python train.py --dataset="short read English sentences (LibriTTS-R)" --tokenizer="word" --encoder_bias="none" --decoder_activation="silu" --decoder_tie_embeddings=false --eps=1e-08
Rows from block 2 of the text decoder of a small encoder-decoder audio transcriber, named by matrix and row number. Rows with one number belong to one neuron. Each number is 50 + 12 x the weight over its row's rms, rounded and kept within 0 to 99. All counts start at 0.
After each neuron's rows are labels from the 100 texts, of 14848, where the neuron reaches its highest value: "tokens" is the input token at the peak. Only what is clearly more common there than usual is listed. The data: short read English sentences (LibriTTS-R).
# fc1: MLP up (decoder.blocks.2.mlp.fc1.weight, 768x192), inputs 0-191
# fc2: MLP down (decoder.blocks.2.mlp.fc2.weight, 192x768, transposed), outputs 0-191

fc1.70:46 43 42 47 37 52 46 54 58 57 49 48 44 58 46 60 58 56 50 72 49 51 56 60 44 42 55 46 35 31 71 80 47 61 35 61 18 46 58 58 44 52 37 32 46 32 51 35 35 32 49 47 49 67 54 42 59 52 49 37 47 51 65 60 33 38 36 38 32 46 61 47 58 41 39 46 56 65 44 36 61 58 64 56 48 34 57 61 32 45 30 58 60 36 43 35 57 58 59 35 50 62 34 55 24 61 46 36 53 60 45 38 41 51 71 38 39 35 61 61 29 39 26 24 58 49 65 40 50 59 32 47 46 53 45 37 31 16 58 46 24 49 30 34 36 72 40 68 56 30 35 59 58 49 37 48 58 44 44 54 62 42 25 61 60 63 41 57 44 53 40 57 66 41 29 58 48 41 44 59 48 44 48 38 65 52 52 70 64 53 30 67
fc2.70:51 23 48 48 45 54 67 57 56 39 39 61 56 47 54 60 59 56 53 25 64 31 50 46 63 60 42 50 54 63 41 48 44 40 50 30 29 36 55 28 55 64 82 50 45 74 36 42 46 47 50 54 48 23 31 38 47 61 68 64 43 70 40 47 65 56 47 66 61 48 55 65 42 55 48 67 52 71 56 70 55 60 32 56 50 53 50 45 64 69 53 31 31 45 55 50 54 62 57 44 43 32 43 44 76 53 49 45 51 43 64 49 54 55 68 54 48 50 51 42 65 49 80 52 41 49 46 37 40 48 61 46 48 31 46 60 47 47 38 56 48 49 67 34 36 54 53 49 56 63 42 59 52 57 45 35 48 57 57 31 57 35 46 40 38 59 53 41 58 59 22 62 51 70 77 26 54 71 52 44 21 48 72 49 29 49 73 43 40 20 60 45
tokens: "not"

fc1.563:34 54 28 36 24 23 53 45 61 59 31 47 63 53 48 52 64 39 65 46 69 58 31 55 37 56 41 68 55 51 44 52 52 42 51 48 44 31 33 60 54 61 41 61 50 67 60 46 57 52 41 34 36 45 51 36 58 58 31 54 62 52 45 55 40 52 49 37 50 52 52 47 70 72 53 39 48 41 38 34 70 48 62 74 46 46 48 39 43 66 46 67 77 30 55 61 41 56 37 50 69 44 49 34 37 49 46 70 59 70 41 34 58 67 45 52 71 61 31 45 53 48 47 43 48 62 47 75 64 60 40 46 39 49 41 47 35 44 37 68 55 40 36 37 58 51 38 39 24 37 55 82 63 44 52 60 43 50 48 66 47 38 29 56 61 47 53 47 58 38 34 35 50 45 24 59 43 60 38 24 46 32 69 33 24 56 47 46 57 47 65 48
fc2.563:76 46 61 42 69 49 52 52 35 54 51 25 39 69 43 25 40 53 38 44 59 40 53 49 49 52 42 53 48 63 52 57 59 30 41 47 67 43 65 53 47 37 41 38 60 39 52 36 47 39 28 37 39 57 77 40 29 36 65 41 52 56 80 32 74 65 55 54 63 34 64 49 43 55 44 47 42 42 54 59 54 61 40 51 56 42 43 40 47 70 55 38 71 61 29 51 57 43 55 38 29 62 34 39 51 63 42 41 44 49 49 60 75 41 62 57 31 41 46 53 63 43 49 27 38 44 54 48 38 67 42 50 37 34 57 59 46 56 47 57 38 46 28 57 39 29 51 44 43 53 49 47 27 90 52 65 58 56 65 75 74 34 34 44 29 60 48 50 58 50 45 51 51 60 71 54 49 33 61 32 53 42 46 68 36 45 47 55 53 40 47 64
tokens: "of"

fc1.201:57 46 50 60 71 44 52 65 52 29 53 61 41 56 48 37 36 42 30 62 52 55 48 38 52 38 39 54 39 62 48 33 35 62 66 41 57 60 56 33 58 61 41 61 53 60 40 44 42 65 46 50 59 66 51 51 55 73 25 69 47 43 59 28 44 63 41 59 27 28 31 30 59 48 67 42 59 42 38 48 81 57 44 52 43 52 81 54 47 63 39 44 64 58 55 54 53 58 64 42 58 52 55 83 51 65 72 48 49 42 58 32 50 39 64 42 59 64 64 51 55 48 44 53 56 38 43 61 52 23 47 42 39 39 45 51 45 65 29 56 40 56 32 44 50 53 44 53 49 64 47 50 48 69 30 70 52 53 60 46 36 50 53 54 26 69 70 41 58 42 37 22 45 52 48 30 40 36 34 40 57 24 50 49 57 38 54 43 49 31 29 29
fc2.201:66 17 52 41 54 64 45 58 58 51 63 37 38 55 70 68 52 53 65 58 45 63 55 48 52 60 28 47 62 46 74 43 62 63 54 54 62 60 51 59 61 64 56 73 44 53 64 39 59 57 53 80 61 63 27 43 51 55 42 76 60 72 69 30 47 67 37 59 60 33 58 51 57 47 71 45 67 57 65 60 56 48 49 64 38 44 65 33 41 53 37 56 55 52 44 50 53 27 60 51 54 81 58 41 38 64 58 24 41 59 51 49 58 67 50 64 52 34 64 45 74 56 60 44 51 58 48 28 59 47 44 61 39 38 41 58 56 45 46 56 56 62 36 57 26 39 43 64 44 76 22 53 65 54 61 53 43 45 32 48 28 68 59 40 47 39 43 60 67 52 53 51 54 48 45 56 58 29 22 37 46 42 45 52 55 46 49 58 62 44 61 54
tokens: "not"; "be"; "you"; "wait"

fc1.235:45 39 57 45 66 58 49 62 48 55 35 65 57 48 39 36 37 65 45 74 41 58 55 33 32 56 41 33 36 67 20 47 63 43 41 53 35 64 42 45 63 37 59 50 55 45 64 42 46 48 46 40 57 34 39 53 59 44 51 59 61 50 59 31 44 52 38 35 40 42 51 30 67 45 65 45 54 44 62 56 73 30 42 62 46 45 68 42 51 67 49 51 51 86 44 51 59 42 42 31 68 36 47 63 60 69 52 76 59 53 47 36 30 60 42 61 45 61 46 64 39 67 47 29 43 59 46 40 62 44 56 61 54 60 61 44 44 54 40 42 42 50 56 77 59 31 67 70 46 47 64 44 52 63 46 68 44 72 66 61 44 48 50 60 54 37 45 58 41 79 30 32 36 67 38 17 58 60 43 49 52 60 52 74 39 48 46 56 65 59 42 41
fc2.235:54 38 57 59 59 54 30 46 66 54 65 33 39 35 65 56 49 34 42 58 38 53 58 67 54 34 50 36 45 57 36 47 52 47 45 64 71 44 40 54 41 56 38 62 28 47 41 17 42 65 56 50 43 41 54 27 39 40 40 56 52 64 59 27 45 48 43 52 44 40 41 42 31 58 39 58 45 62 53 46 22 38 52 40 40 54 37 61 24 41 46 45 45 50 63 42 35 46 46 49 38 67 51 48 46 21 52 34 53 36 49 54 70 49 63 38 33 46 79 58 42 59 58 52 37 36 62 50 50 51 45 40 44 44 53 63 53 22 54 39 36 40 49 44 36 46 20 66 61 48 24 53 50 36 58 58 60 42 46 62 29 55 44 47 52 43 78 38 75 67 32 55 59 44 68 47 37 55 48 31 43 31 39 59 56 49 58 36 27 59 30 70
tokens: "not"

fc1.61:41 69 48 48 36 33 59 32 67 51 54 36 51 49 67 34 49 59 76 50 39 58 70 47 43 57 31 41 35 61 56 38 54 49 53 66 51 36 53 45 37 50 59 51 71 48 36 38 41 54 12 54 64 43 60 54 65 45 44 55 67 73 60 47 53 46 35 75 48 37 46 60 40 65 61 38 29 18 64 48 61 48 41 52 56 70 58 45 44 65 48 27 60 73 55 42 37 44 45 37 56 61 44 46 50 57 54 47 52 52 36 65 59 62 41 29 23 71 50 39 53 72 67 58 55 44 36 68 56 35 56 60 46 59 42 50 38 67 37 29 40 38 52 39 45 40 51 57 67 37 74 42 44 41 61 56 33 57 58 37 70 36 50 43 45 49 41 42 45 38 54 36 53 46 35 48 64 59 50 70 36 43 34 63 52 41 39 38 36 43 59 36
fc2.61:45 47 46 44 67 54 40 41 43 55 49 50 46 43 40 52 55 20 41 40 40 46 54 70 40 51 78 53 53 32 60 58 46 61 45 37 65 64 70 33 72 47 47 31 33 43 55 71 49 42 50 40 60 46 46 45 58 63 65 59 48 47 39 26 50 39 50 16 75 79 36 30 58 54 40 54 67 51 50 40 44 55 48 38 43 24 52 75 52 50 56 73 33 42 59 45 51 62 59 57 35 62 54 53 63 36 39 51 43 58 75 50 56 27 36 41 70 31 48 49 36 27 44 43 50 41 62 31 30 43 39 43 47 53 42 68 37 54 48 64 50 50 29 48 60 57 51 49 24 72 27 60 53 39 55 29 71 53 52 56 22 35 49 45 51 46 54 52 50 52 47 58 51 42 41 57 52 37 51 25 45 49 57 70 44 54 44 52 62 44 53 51
tokens: "not"; "oh"; "no"

fc1.386:68 54 43 82 30 53 69 56 51 37 65 42 50 51 35 37 30 53 50 68 49 31 51 19 54 55 42 38 47 52 45 58 69 62 42 41 50 54 54 43 38 62 38 58 49 63 44 38 67 52 43 51 49 64 39 68 56 67 42 76 41 67 70 59 67 64 49 38 56 30 20 46 45 53 58 55 44 41 56 51 48 43 38 54 40 70 82 37 34 48 56 60 58 51 43 52 66 39 43 50 58 72 50 45 58 40 54 47 53 19 53 45 37 56 66 63 54 59 39 53 61 58 45 48 40 29 53 49 69 63 63 44 49 60 64 52 39 58 58 50 52 64 68 40 37 44 40 35 34 37 51 34 68 65 60 50 51 42 41 45 46 64 33 54 67 43 45 41 54 65 57 38 53 50 49 31 46 46 65 67 59 34 45 57 40 65 35 51 70 69 25 25
fc2.386:45 62 54 35 64 23 56 40 62 64 45 38 52 54 43 44 38 47 52 55 39 61 63 28 34 35 52 58 45 57 61 30 42 49 52 27 47 47 34 53 57 25 44 45 33 31 48 58 52 54 44 50 48 51 62 30 62 47 42 75 43 52 23 46 30 37 50 69 44 58 59 52 46 65 49 70 67 48 84 60 35 39 55 59 47 41 33 80 50 45 72 47 42 57 54 50 47 46 44 26 57 51 35 47 62 57 70 21 47 70 63 57 53 32 46 51 58 45 73 59 33 62 66 40 45 46 51 46 50 44 51 32 43 46 44 47 69 40 36 41 35 58 45 50 39 21 37 54 53 48 27 79 51 28 66 73 44 64 49 55 40 58 65 59 51 71 59 48 52 39 45 47 62 45 58 51 43 50 60 58 53 43 59 55 37 52 59 69 51 45 50 45
tokens: "is"; "go"

fc1.163:50 43 50 47 49 46 57 55 69 36 64 46 68 38 30 35 48 45 71 57 51 52 56 56 24 41 53 53 34 28 83 68 45 40 78 56 40 50 51 40 48 56 53 47 43 50 36 48 38 60 57 64 44 41 48 36 63 41 54 78 57 41 62 78 66 72 33 31 56 50 40 61 41 47 46 55 34 28 53 47 20 45 35 62 54 64 55 45 66 43 66 46 62 51 54 62 31 57 43 56 52 55 47 60 38 42 51 47 63 45 66 36 45 46 64 34 54 45 41 45 48 37 57 59 44 43 51 54 47 45 38 64 50 33 28 46 51 57 48 62 58 55 50 73 65 41 61 75 52 47 69 69 81 67 71 52 46 47 39 52 40 48 44 58 42 48 54 31 51 48 40 60 30 30 24 27 49 65 63 43 44 48 45 76 61 63 62 51 54 59 50 50
fc2.163:75 66 54 56 75 38 31 54 46 58 49 25 56 37 45 50 69 39 54 47 51 22 35 33 60 44 31 67 42 42 65 68 34 53 56 36 46 42 48 69 45 46 45 60 49 50 62 64 61 52 34 64 54 46 48 57 45 44 39 55 71 60 37 48 58 48 24 60 49 59 49 59 68 61 46 69 37 39 39 56 63 50 28 44 42 45 55 33 50 46 51 58 53 71 39 43 76 45 41 43 38 56 36 22 53 42 77 45 52 30 34 55 57 53 53 63 64 50 55 45 42 55 51 35 61 44 36 38 47 33 47 33 63 57 51 32 59 46 53 57 57 42 42 49 47 49 41 42 34 51 60 49 59 56 44 57 36 52 43 58 39 56 60 33 80 52 48 64 59 42 49 43 55 47 46 66 47 77 45 81 44 56 62 52 49 71 30 26 77 42 64 28
tokens: "of"; "up"; "by"; "with"

fc1.206:71 51 35 45 51 61 55 41 43 46 33 58 31 61 52 37 62 37 69 34 41 72 44 51 57 46 46 41 51 31 35 57 48 57 79 46 37 67 66 57 35 50 57 48 71 55 56 56 82 50 49 61 51 36 61 61 43 60 44 36 43 56 56 44 54 36 38 52 69 40 43 44 39 43 50 47 42 62 25 56 39 41 56 68 48 54 64 56 63 45 36 48 50 40 44 54 29 42 41 58 64 32 51 61 68 55 55 58 49 44 45 45 36 50 46 56 59 49 44 29 55 30 34 75 65 71 59 35 40 43 27 42 48 53 34 83 44 53 42 45 60 36 50 26 49 62 50 51 37 31 48 44 67 82 43 51 72 53 73 53 53 58 40 31 52 53 68 26 54 59 60 37 59 49 45 49 35 41 58 48 43 43 47 49 60 65 43 49 22 25 61 53
fc2.206:67 54 39 53 46 42 41 32 45 46 46 54 48 54 66 59 48 38 49 41 49 80 59 85 47 73 52 50 57 43 45 60 69 68 61 42 43 36 60 55 49 63 65 64 46 40 48 50 57 40 34 57 46 50 64 55 59 31 30 41 54 56 58 40 70 48 71 60 54 73 58 50 58 69 34 46 66 53 59 44 79 68 42 49 31 51 44 51 37 47 42 64 47 45 21 16 81 76 50 36 39 54 58 35 29 46 30 24 55 51 57 45 47 69 51 68 45 55 56 51 66 39 58 53 29 48 46 50 41 71 49 73 38 52 65 35 44 57 55 48 59 50 58 51 49 53 56 40 30 52 67 53 43 55 29 46 36 43 37 42 51 47 69 53 38 48 38 76 37 53 54 37 71 42 45 63 55 47 49 42 52 57 55 46 54 44 61 52 58 64 60 40
tokens: "is"; "was"

fc1.377:36 53 42 50 47 60 40 54 53 33 40 66 68 62 50 61 38 35 53 61 56 62 40 50 36 50 30 60 37 42 63 51 67 23 47 43 29 68 45 45 66 70 52 23 47 47 53 42 49 52 62 56 56 53 32 47 42 48 43 57 52 54 60 12 39 39 45 65 46 61 47 46 58 64 45 51 63 33 50 49 61 55 46 41 48 35 57 40 79 57 44 47 42 22 66 64 57 59 65 46 61 47 60 54 55 74 51 59 54 51 53 38 44 47 52 39 66 51 65 44 65 60 58 52 76 47 45 62 69 47 51 50 35 31 52 71 47 50 36 62 53 37 41 71 82 74 53 66 46 86 37 39 50 51 63 46 46 50 42 67 58 61 35 43 45 47 48 42 63 69 54 41 55 41 44 49 58 39 55 48 29 39 69 52 40 19 36 52 46 26 57 51
fc2.377:56 47 48 55 31 59 32 71 46 57 60 43 68 36 37 52 60 55 56 48 47 49 56 52 60 52 53 46 46 46 46 54 32 80 65 67 51 44 53 45 36 49 82 78 43 37 39 45 51 48 60 48 87 68 54 43 59 52 33 56 62 51 74 09 39 56 35 53 31 47 33 40 47 49 33 52 58 34 44 29 67 41 71 40 35 64 53 44 58 49 35 57 40 48 62 55 60 53 37 63 45 97 60 44 34 48 48 43 53 54 67 59 59 37 57 39 36 47 65 53 49 76 43 55 60 59 43 46 41 45 63 63 41 46 32 37 58 45 56 63 52 49 68 69 45 42 38 72 32 44 60 46 46 51 49 58 38 50 44 52 57 51 46 43 42 59 58 65 58 55 48 27 45 57 73 59 60 39 47 51 32 44 54 35 43 38 39 55 38 44 47 51
tokens: "am"; "not"; "you"

fc1.548:52 69 71 50 60 42 40 58 37 44 52 46 37 51 60 38 48 60 71 56 59 43 44 33 58 49 60 11 55 62 49 61 40 49 48 40 23 56 61 40 50 50 39 66 45 39 57 55 49 54 29 22 48 44 24 57 33 63 47 36 57 29 51 60 39 54 47 42 34 59 59 53 38 57 55 57 62 47 36 43 46 36 54 60 68 64 72 58 41 54 53 79 43 40 56 52 26 45 32 47 21 62 49 53 32 55 69 64 69 60 74 49 41 45 48 61 38 58 45 40 46 61 52 42 34 26 36 55 68 55 65 47 33 47 45 78 64 34 58 47 57 41 55 40 43 48 61 56 51 56 58 34 46 63 48 67 40 53 60 56 73 47 39 50 55 61 40 66 81 41 51 62 48 40 44 60 34 54 71 37 42 45 48 37 50 46 50 39 48 39 70 63
fc2.548:56 43 26 42 36 46 60 65 68 49 45 47 51 45 43 70 35 41 53 49 63 39 50 59 39 52 42 75 16 47 38 26 50 54 67 59 67 50 24 59 45 49 33 52 42 54 48 51 46 34 68 51 57 46 45 40 44 40 62 54 62 68 68 42 52 64 52 62 59 31 43 42 75 52 36 57 57 39 40 43 55 60 45 54 41 44 28 35 53 51 51 58 53 50 43 28 49 54 56 27 69 29 46 62 71 50 49 40 53 37 39 56 65 30 45 34 54 36 29 70 52 51 49 35 53 64 48 48 20 73 47 68 54 37 66 39 36 42 45 37 62 53 59 41 54 47 71 47 38 54 49 60 31 18 58 58 51 44 56 61 55 60 73 55 44 43 61 34 56 58 52 59 55 60 69 68 45 29 66 42 49 52 60 77 50 53 61 56 64 54 32 51
tokens: "of"

fc1.758:39 62 68 42 53 49 43 38 51 43 57 62 28 62 46 53 40 43 51 30 49 66 39 38 43 63 49 41 30 43 33 55 47 72 10 46 62 37 33 49 49 47 51 53 68 39 25 53 41 45 48 52 43 52 53 63 44 52 68 44 37 56 50 34 38 49 45 40 38 93 29 53 38 44 53 67 54 43 57 34 60 49 41 61 43 74 67 64 62 59 32 57 53 56 61 75 32 51 44 52 41 52 48 76 53 60 45 34 24 46 53 45 49 40 50 47 51 60 32 41 51 34 63 44 51 64 52 43 39 44 34 30 58 52 45 38 53 47 23 34 46 56 65 59 50 36 38 35 34 46 63 40 21 51 56 58 41 46 50 53 58 28 47 72 46 51 58 49 56 71 38 61 59 46 48 48 42 72 60 39 59 51 78 49 59 57 52 47 59 46 35 57
fc2.758:39 40 39 32 62 30 53 53 31 67 64 58 45 64 67 36 33 53 59 46 40 39 62 32 64 72 49 54 38 46 41 24 41 63 54 53 52 61 50 55 51 38 84 63 61 59 49 39 54 41 49 46 35 41 41 36 37 31 60 54 49 48 46 61 55 36 59 47 66 47 52 56 61 39 56 43 61 60 54 45 31 64 37 33 55 61 36 43 48 64 24 70 35 36 34 35 58 70 39 47 58 42 42 55 47 30 57 46 56 70 53 52 59 52 51 56 34 65 42 42 52 62 50 64 85 36 40 58 49 33 36 41 44 44 64 40 57 49 71 73 58 45 59 52 50 51 39 51 48 78 61 63 41 26 57 57 44 44 35 60 39 48 43 20 38 58 36 55 44 68 51 53 32 45 37 24 57 62 40 52 55 38 64 55 43 52 44 59 73 55 67 56
tokens: "of"

fc1.259:52 71 75 59 47 70 31 71 57 62 44 31 50 51 22 57 46 33 53 57 44 51 47 58 27 50 38 52 42 36 55 54 53 64 46 58 27 37 44 48 71 57 74 54 52 42 51 41 52 63 62 50 58 52 26 63 60 52 56 53 38 37 60 36 61 51 35 40 47 59 69 41 46 52 43 48 50 32 51 68 41 53 48 52 56 78 56 35 46 72 45 63 45 45 46 41 58 33 55 40 44 52 46 34 61 84 59 53 52 50 48 50 47 60 59 34 68 50 61 46 37 72 54 41 37 41 22 27 42 44 50 58 33 47 68 51 53 43 49 59 36 26 32 75 51 46 63 67 60 55 38 38 74 43 21 51 49 34 65 44 47 65 58 59 36 46 56 62 39 36 48 36 45 31 45 47 48 47 45 66 70 52 68 52 59 39 50 51 69 51 32 50
fc2.259:72 65 45 66 57 72 61 73 40 71 60 58 49 46 83 47 56 39 43 26 38 47 51 33 64 44 32 37 53 45 36 33 38 51 61 53 54 65 35 27 41 47 45 46 53 57 62 46 62 73 57 45 43 40 29 25 53 75 48 63 56 48 72 40 38 52 50 68 34 60 61 65 51 49 60 61 66 47 60 66 41 47 46 59 26 58 73 52 27 50 39 31 46 49 62 54 48 58 54 50 65 27 45 50 59 25 33 51 54 33 62 57 57 49 62 53 20 47 37 62 67 52 59 49 61 63 52 35 49 45 39 55 43 49 43 48 66 39 50 50 43 30 30 44 64 48 38 51 52 36 62 57 54 59 40 70 26 51 39 48 51 39 45 39 69 53 41 39 63 70 41 39 55 55 52 54 58 56 35 53 48 61 39 36 66 54 43 34 39 41 41 64
tokens: "not"; "was"

fc1.305:34 36 36 40 61 31 43 55 46 40 52 38 69 35 58 72 35 47 76 41 60 55 28 41 40 51 38 44 40 55 42 44 63 40 45 53 34 35 34 58 53 68 45 52 36 53 29 42 50 76 54 51 38 44 30 43 52 60 62 43 52 57 63 69 70 47 36 39 77 71 47 42 55 60 41 43 41 33 44 33 85 35 42 62 39 54 48 68 50 52 36 49 54 52 45 42 54 24 56 31 27 42 65 27 40 50 42 55 43 46 53 62 52 31 60 64 57 60 48 49 46 52 35 37 40 60 49 52 69 56 37 55 54 75 24 60 59 45 54 65 45 35 53 61 63 44 58 51 46 43 53 56 55 42 28 62 39 71 41 54 77 34 52 52 49 57 56 43 28 65 42 31 31 56 50 41 41 47 57 45 64 44 59 36 44 57 55 66 65 52 41 48
fc2.305:50 49 54 55 40 62 46 52 41 67 71 69 48 24 45 41 40 44 51 48 44 66 37 58 53 53 45 45 44 39 47 57 44 38 49 78 41 38 47 47 60 53 60 35 59 57 55 39 41 74 40 59 37 28 54 55 24 73 57 62 68 60 40 55 61 70 39 54 49 48 62 36 61 41 37 63 43 54 51 51 54 33 25 74 81 54 46 35 52 36 47 48 51 37 41 64 42 62 54 43 35 46 47 60 53 68 57 44 75 33 62 78 69 50 55 64 40 57 45 38 43 61 41 47 50 49 60 39 67 68 29 48 34 52 59 63 37 46 62 52 36 64 29 52 58 56 54 44 63 51 47 38 60 44 50 61 45 58 36 50 69 33 46 43 51 42 36 55 70 44 39 47 66 42 40 52 67 29 72 52 26 38 40 49 37 84 51 41 60 39 37 33
tokens: "am"; "at"; "do"

fc1.462:55 45 37 69 43 55 51 61 39 52 36 61 43 46 45 44 62 28 73 38 29 53 58 47 41 51 58 24 34 65 40 58 55 55 64 47 60 46 41 36 35 55 49 64 61 48 52 50 35 58 36 72 57 44 34 72 47 49 47 40 48 67 40 46 31 31 54 56 39 28 24 38 39 30 52 53 49 47 68 52 55 45 48 46 39 78 55 48 34 58 46 43 68 52 43 47 59 30 57 37 61 42 42 46 40 28 06 40 42 56 50 43 58 43 49 45 60 57 35 53 58 45 33 59 49 43 37 53 27 41 38 50 51 67 58 45 56 44 39 45 60 27 46 55 42 50 32 51 56 36 44 31 50 27 62 38 19 45 80 53 52 45 43 53 50 55 47 34 44 37 60 21 45 74 47 39 54 45 64 72 38 52 53 66 44 39 50 40 44 41 50 58
fc2.462:54 52 39 29 36 67 47 29 48 35 46 67 36 54 66 69 38 70 67 30 47 48 35 71 55 58 48 66 65 50 34 38 43 52 49 42 53 28 60 57 46 71 48 61 49 49 53 58 60 46 58 67 61 28 50 45 41 66 37 63 48 34 67 32 72 56 60 37 79 46 69 50 60 60 41 52 69 64 46 60 37 51 44 56 50 50 29 44 40 39 48 75 35 47 39 71 49 58 62 44 57 42 58 69 37 47 68 42 60 52 45 40 69 53 64 46 57 53 54 59 55 45 48 37 65 61 57 57 31 61 46 57 40 61 57 51 54 50 51 54 41 67 58 55 40 32 35 51 42 57 67 50 56 59 64 81 42 33 21 64 59 62 65 27 62 42 49 59 48 59 49 71 30 55 55 45 48 58 44 51 40 54 52 39 26 76 48 52 57 65 63 36
tokens: "is"; "you"

fc1.289:46 57 35 24 31 17 44 49 59 62 41 67 45 43 35 46 70 27 43 61 57 45 59 67 57 50 54 46 51 49 47 55 24 52 32 35 61 43 38 49 39 45 47 42 47 62 57 42 59 55 33 59 58 42 51 37 58 35 41 53 52 45 42 44 61 64 43 72 36 38 48 23 57 39 80 48 56 39 58 49 43 62 66 43 38 48 36 39 60 65 65 72 54 46 52 48 70 63 44 44 40 48 31 51 52 57 43 29 48 62 47 60 63 28 60 25 41 52 18 52 50 46 63 47 42 37 36 65 77 51 52 70 35 45 39 40 45 38 41 51 48 73 67 60 43 38 62 50 46 44 61 55 57 43 39 66 48 44 54 58 48 63 57 25 73 37 50 50 62 54 44 64 37 46 69 56 31 52 52 45 33 34 47 36 62 39 41 47 40 54 78 45
fc2.289:61 43 50 66 58 24 43 51 36 72 45 50 50 66 26 55 41 60 39 42 22 58 61 45 45 53 62 58 54 50 52 50 58 52 54 78 48 62 67 51 80 60 51 43 39 26 53 41 56 49 46 44 44 45 52 62 42 51 55 45 61 59 59 43 56 45 48 68 51 50 42 56 63 48 53 45 45 54 62 64 81 56 66 63 57 31 53 61 35 42 54 43 83 58 54 48 53 37 55 54 51 41 25 54 74 59 47 72 60 37 38 34 59 48 62 35 40 45 52 57 67 63 54 51 33 58 53 73 45 61 53 58 71 43 45 46 41 52 48 54 55 47 50 26 75 40 44 58 35 67 51 64 46 61 50 61 54 19 69 64 56 50 33 68 71 45 47 60 39 53 48 46 63 84 30 27 42 53 37 50 49 47 55 71 34 56 51 56 56 28 49 61
tokens: "of"

fc1.690:53 43 56 51 38 39 41 39 47 61 66 81 40 44 50 30 41 52 36 82 47 57 51 70 49 29 63 51 62 44 87 71 28 34 60 47 45 47 38 37 41 49 31 45 36 56 38 50 60 51 58 59 53 59 67 36 42 49 43 54 56 57 44 51 56 58 46 35 58 61 45 52 54 53 61 83 64 57 53 50 62 33 44 74 61 52 48 42 64 37 41 59 44 58 60 52 53 67 38 53 50 45 35 25 44 46 78 65 59 52 46 53 25 35 62 40 53 36 33 69 70 50 65 42 25 40 57 46 44 50 34 60 47 38 39 63 59 61 45 56 49 54 44 47 55 57 51 73 53 36 65 58 40 54 37 49 15 39 46 60 41 72 57 46 77 42 44 38 37 43 48 39 41 33 41 59 52 60 42 41 49 35 53 68 45 54 49 36 57 45 56 61
fc2.690:60 52 52 37 36 30 55 43 40 49 32 48 53 68 47 28 49 52 45 46 39 42 41 61 49 36 44 59 66 36 72 33 31 49 53 45 37 46 44 52 51 48 53 47 50 41 62 58 46 34 60 36 54 46 39 48 46 57 41 60 33 56 62 62 31 45 55 38 28 58 29 56 36 58 50 60 38 46 52 65 69 54 54 68 53 49 59 61 59 60 57 40 52 74 47 57 68 23 55 58 59 39 66 37 37 47 72 39 56 55 37 46 56 25 32 37 47 37 40 64 29 33 48 41 46 56 44 54 64 12 60 62 49 65 51 44 40 49 48 61 81 61 49 39 41 33 65 45 37 51 48 71 62 35 44 61 49 24 56 72 61 66 44 46 57 48 66 45 51 24 47 30 37 25 44 82 47 65 55 44 52 61 58 48 46 48 55 40 63 57 35 52
tokens: "of"; "and"

fc1.594:39 52 50 54 55 61 43 68 42 48 42 60 57 67 66 27 29 49 43 39 58 55 52 49 51 36 52 48 38 45 70 51 46 48 53 33 47 16 53 48 36 53 57 32 41 59 40 62 46 38 55 51 51 60 62 47 54 60 54 38 49 34 76 43 68 56 40 30 59 56 52 65 66 54 63 29 31 14 50 52 77 48 42 48 52 44 18 47 49 42 41 69 36 30 56 70 52 45 57 60 35 41 49 54 57 60 62 39 39 60 54 54 46 31 45 52 74 65 60 48 53 45 40 28 36 58 73 48 46 28 53 66 46 61 47 81 50 48 62 63 25 50 48 41 50 63 47 52 51 40 71 62 58 39 55 47 56 31 51 70 57 29 43 64 32 52 48 51 37 38 65 53 32 62 53 34 55 64 40 44 70 59 40 29 47 51 53 59 44 63 51 45
fc2.594:36 52 46 47 28 39 62 49 56 43 55 46 71 51 42 45 46 46 65 71 38 45 55 52 72 66 68 22 25 44 57 57 47 54 69 46 44 32 45 61 40 44 48 50 31 41 42 53 56 35 43 51 41 60 46 45 58 58 81 67 52 39 49 36 35 51 43 29 54 40 61 47 43 42 66 42 48 62 39 82 49 38 28 48 57 54 50 42 32 53 42 38 54 50 67 65 71 53 67 36 49 46 51 63 48 63 27 63 44 67 73 54 73 31 59 50 62 79 39 40 43 37 44 48 30 42 43 76 50 56 48 49 47 66 71 58 65 41 40 62 51 67 46 37 57 38 51 55 71 47 59 75 43 34 54 56 54 47 52 55 45 48 32 58 45 53 39 42 45 50 44 45 44 53 53 35 42 52 59 51 50 76 49 39 31 51 57 34 65 38 45 18
tokens: "am"; "every"; "should"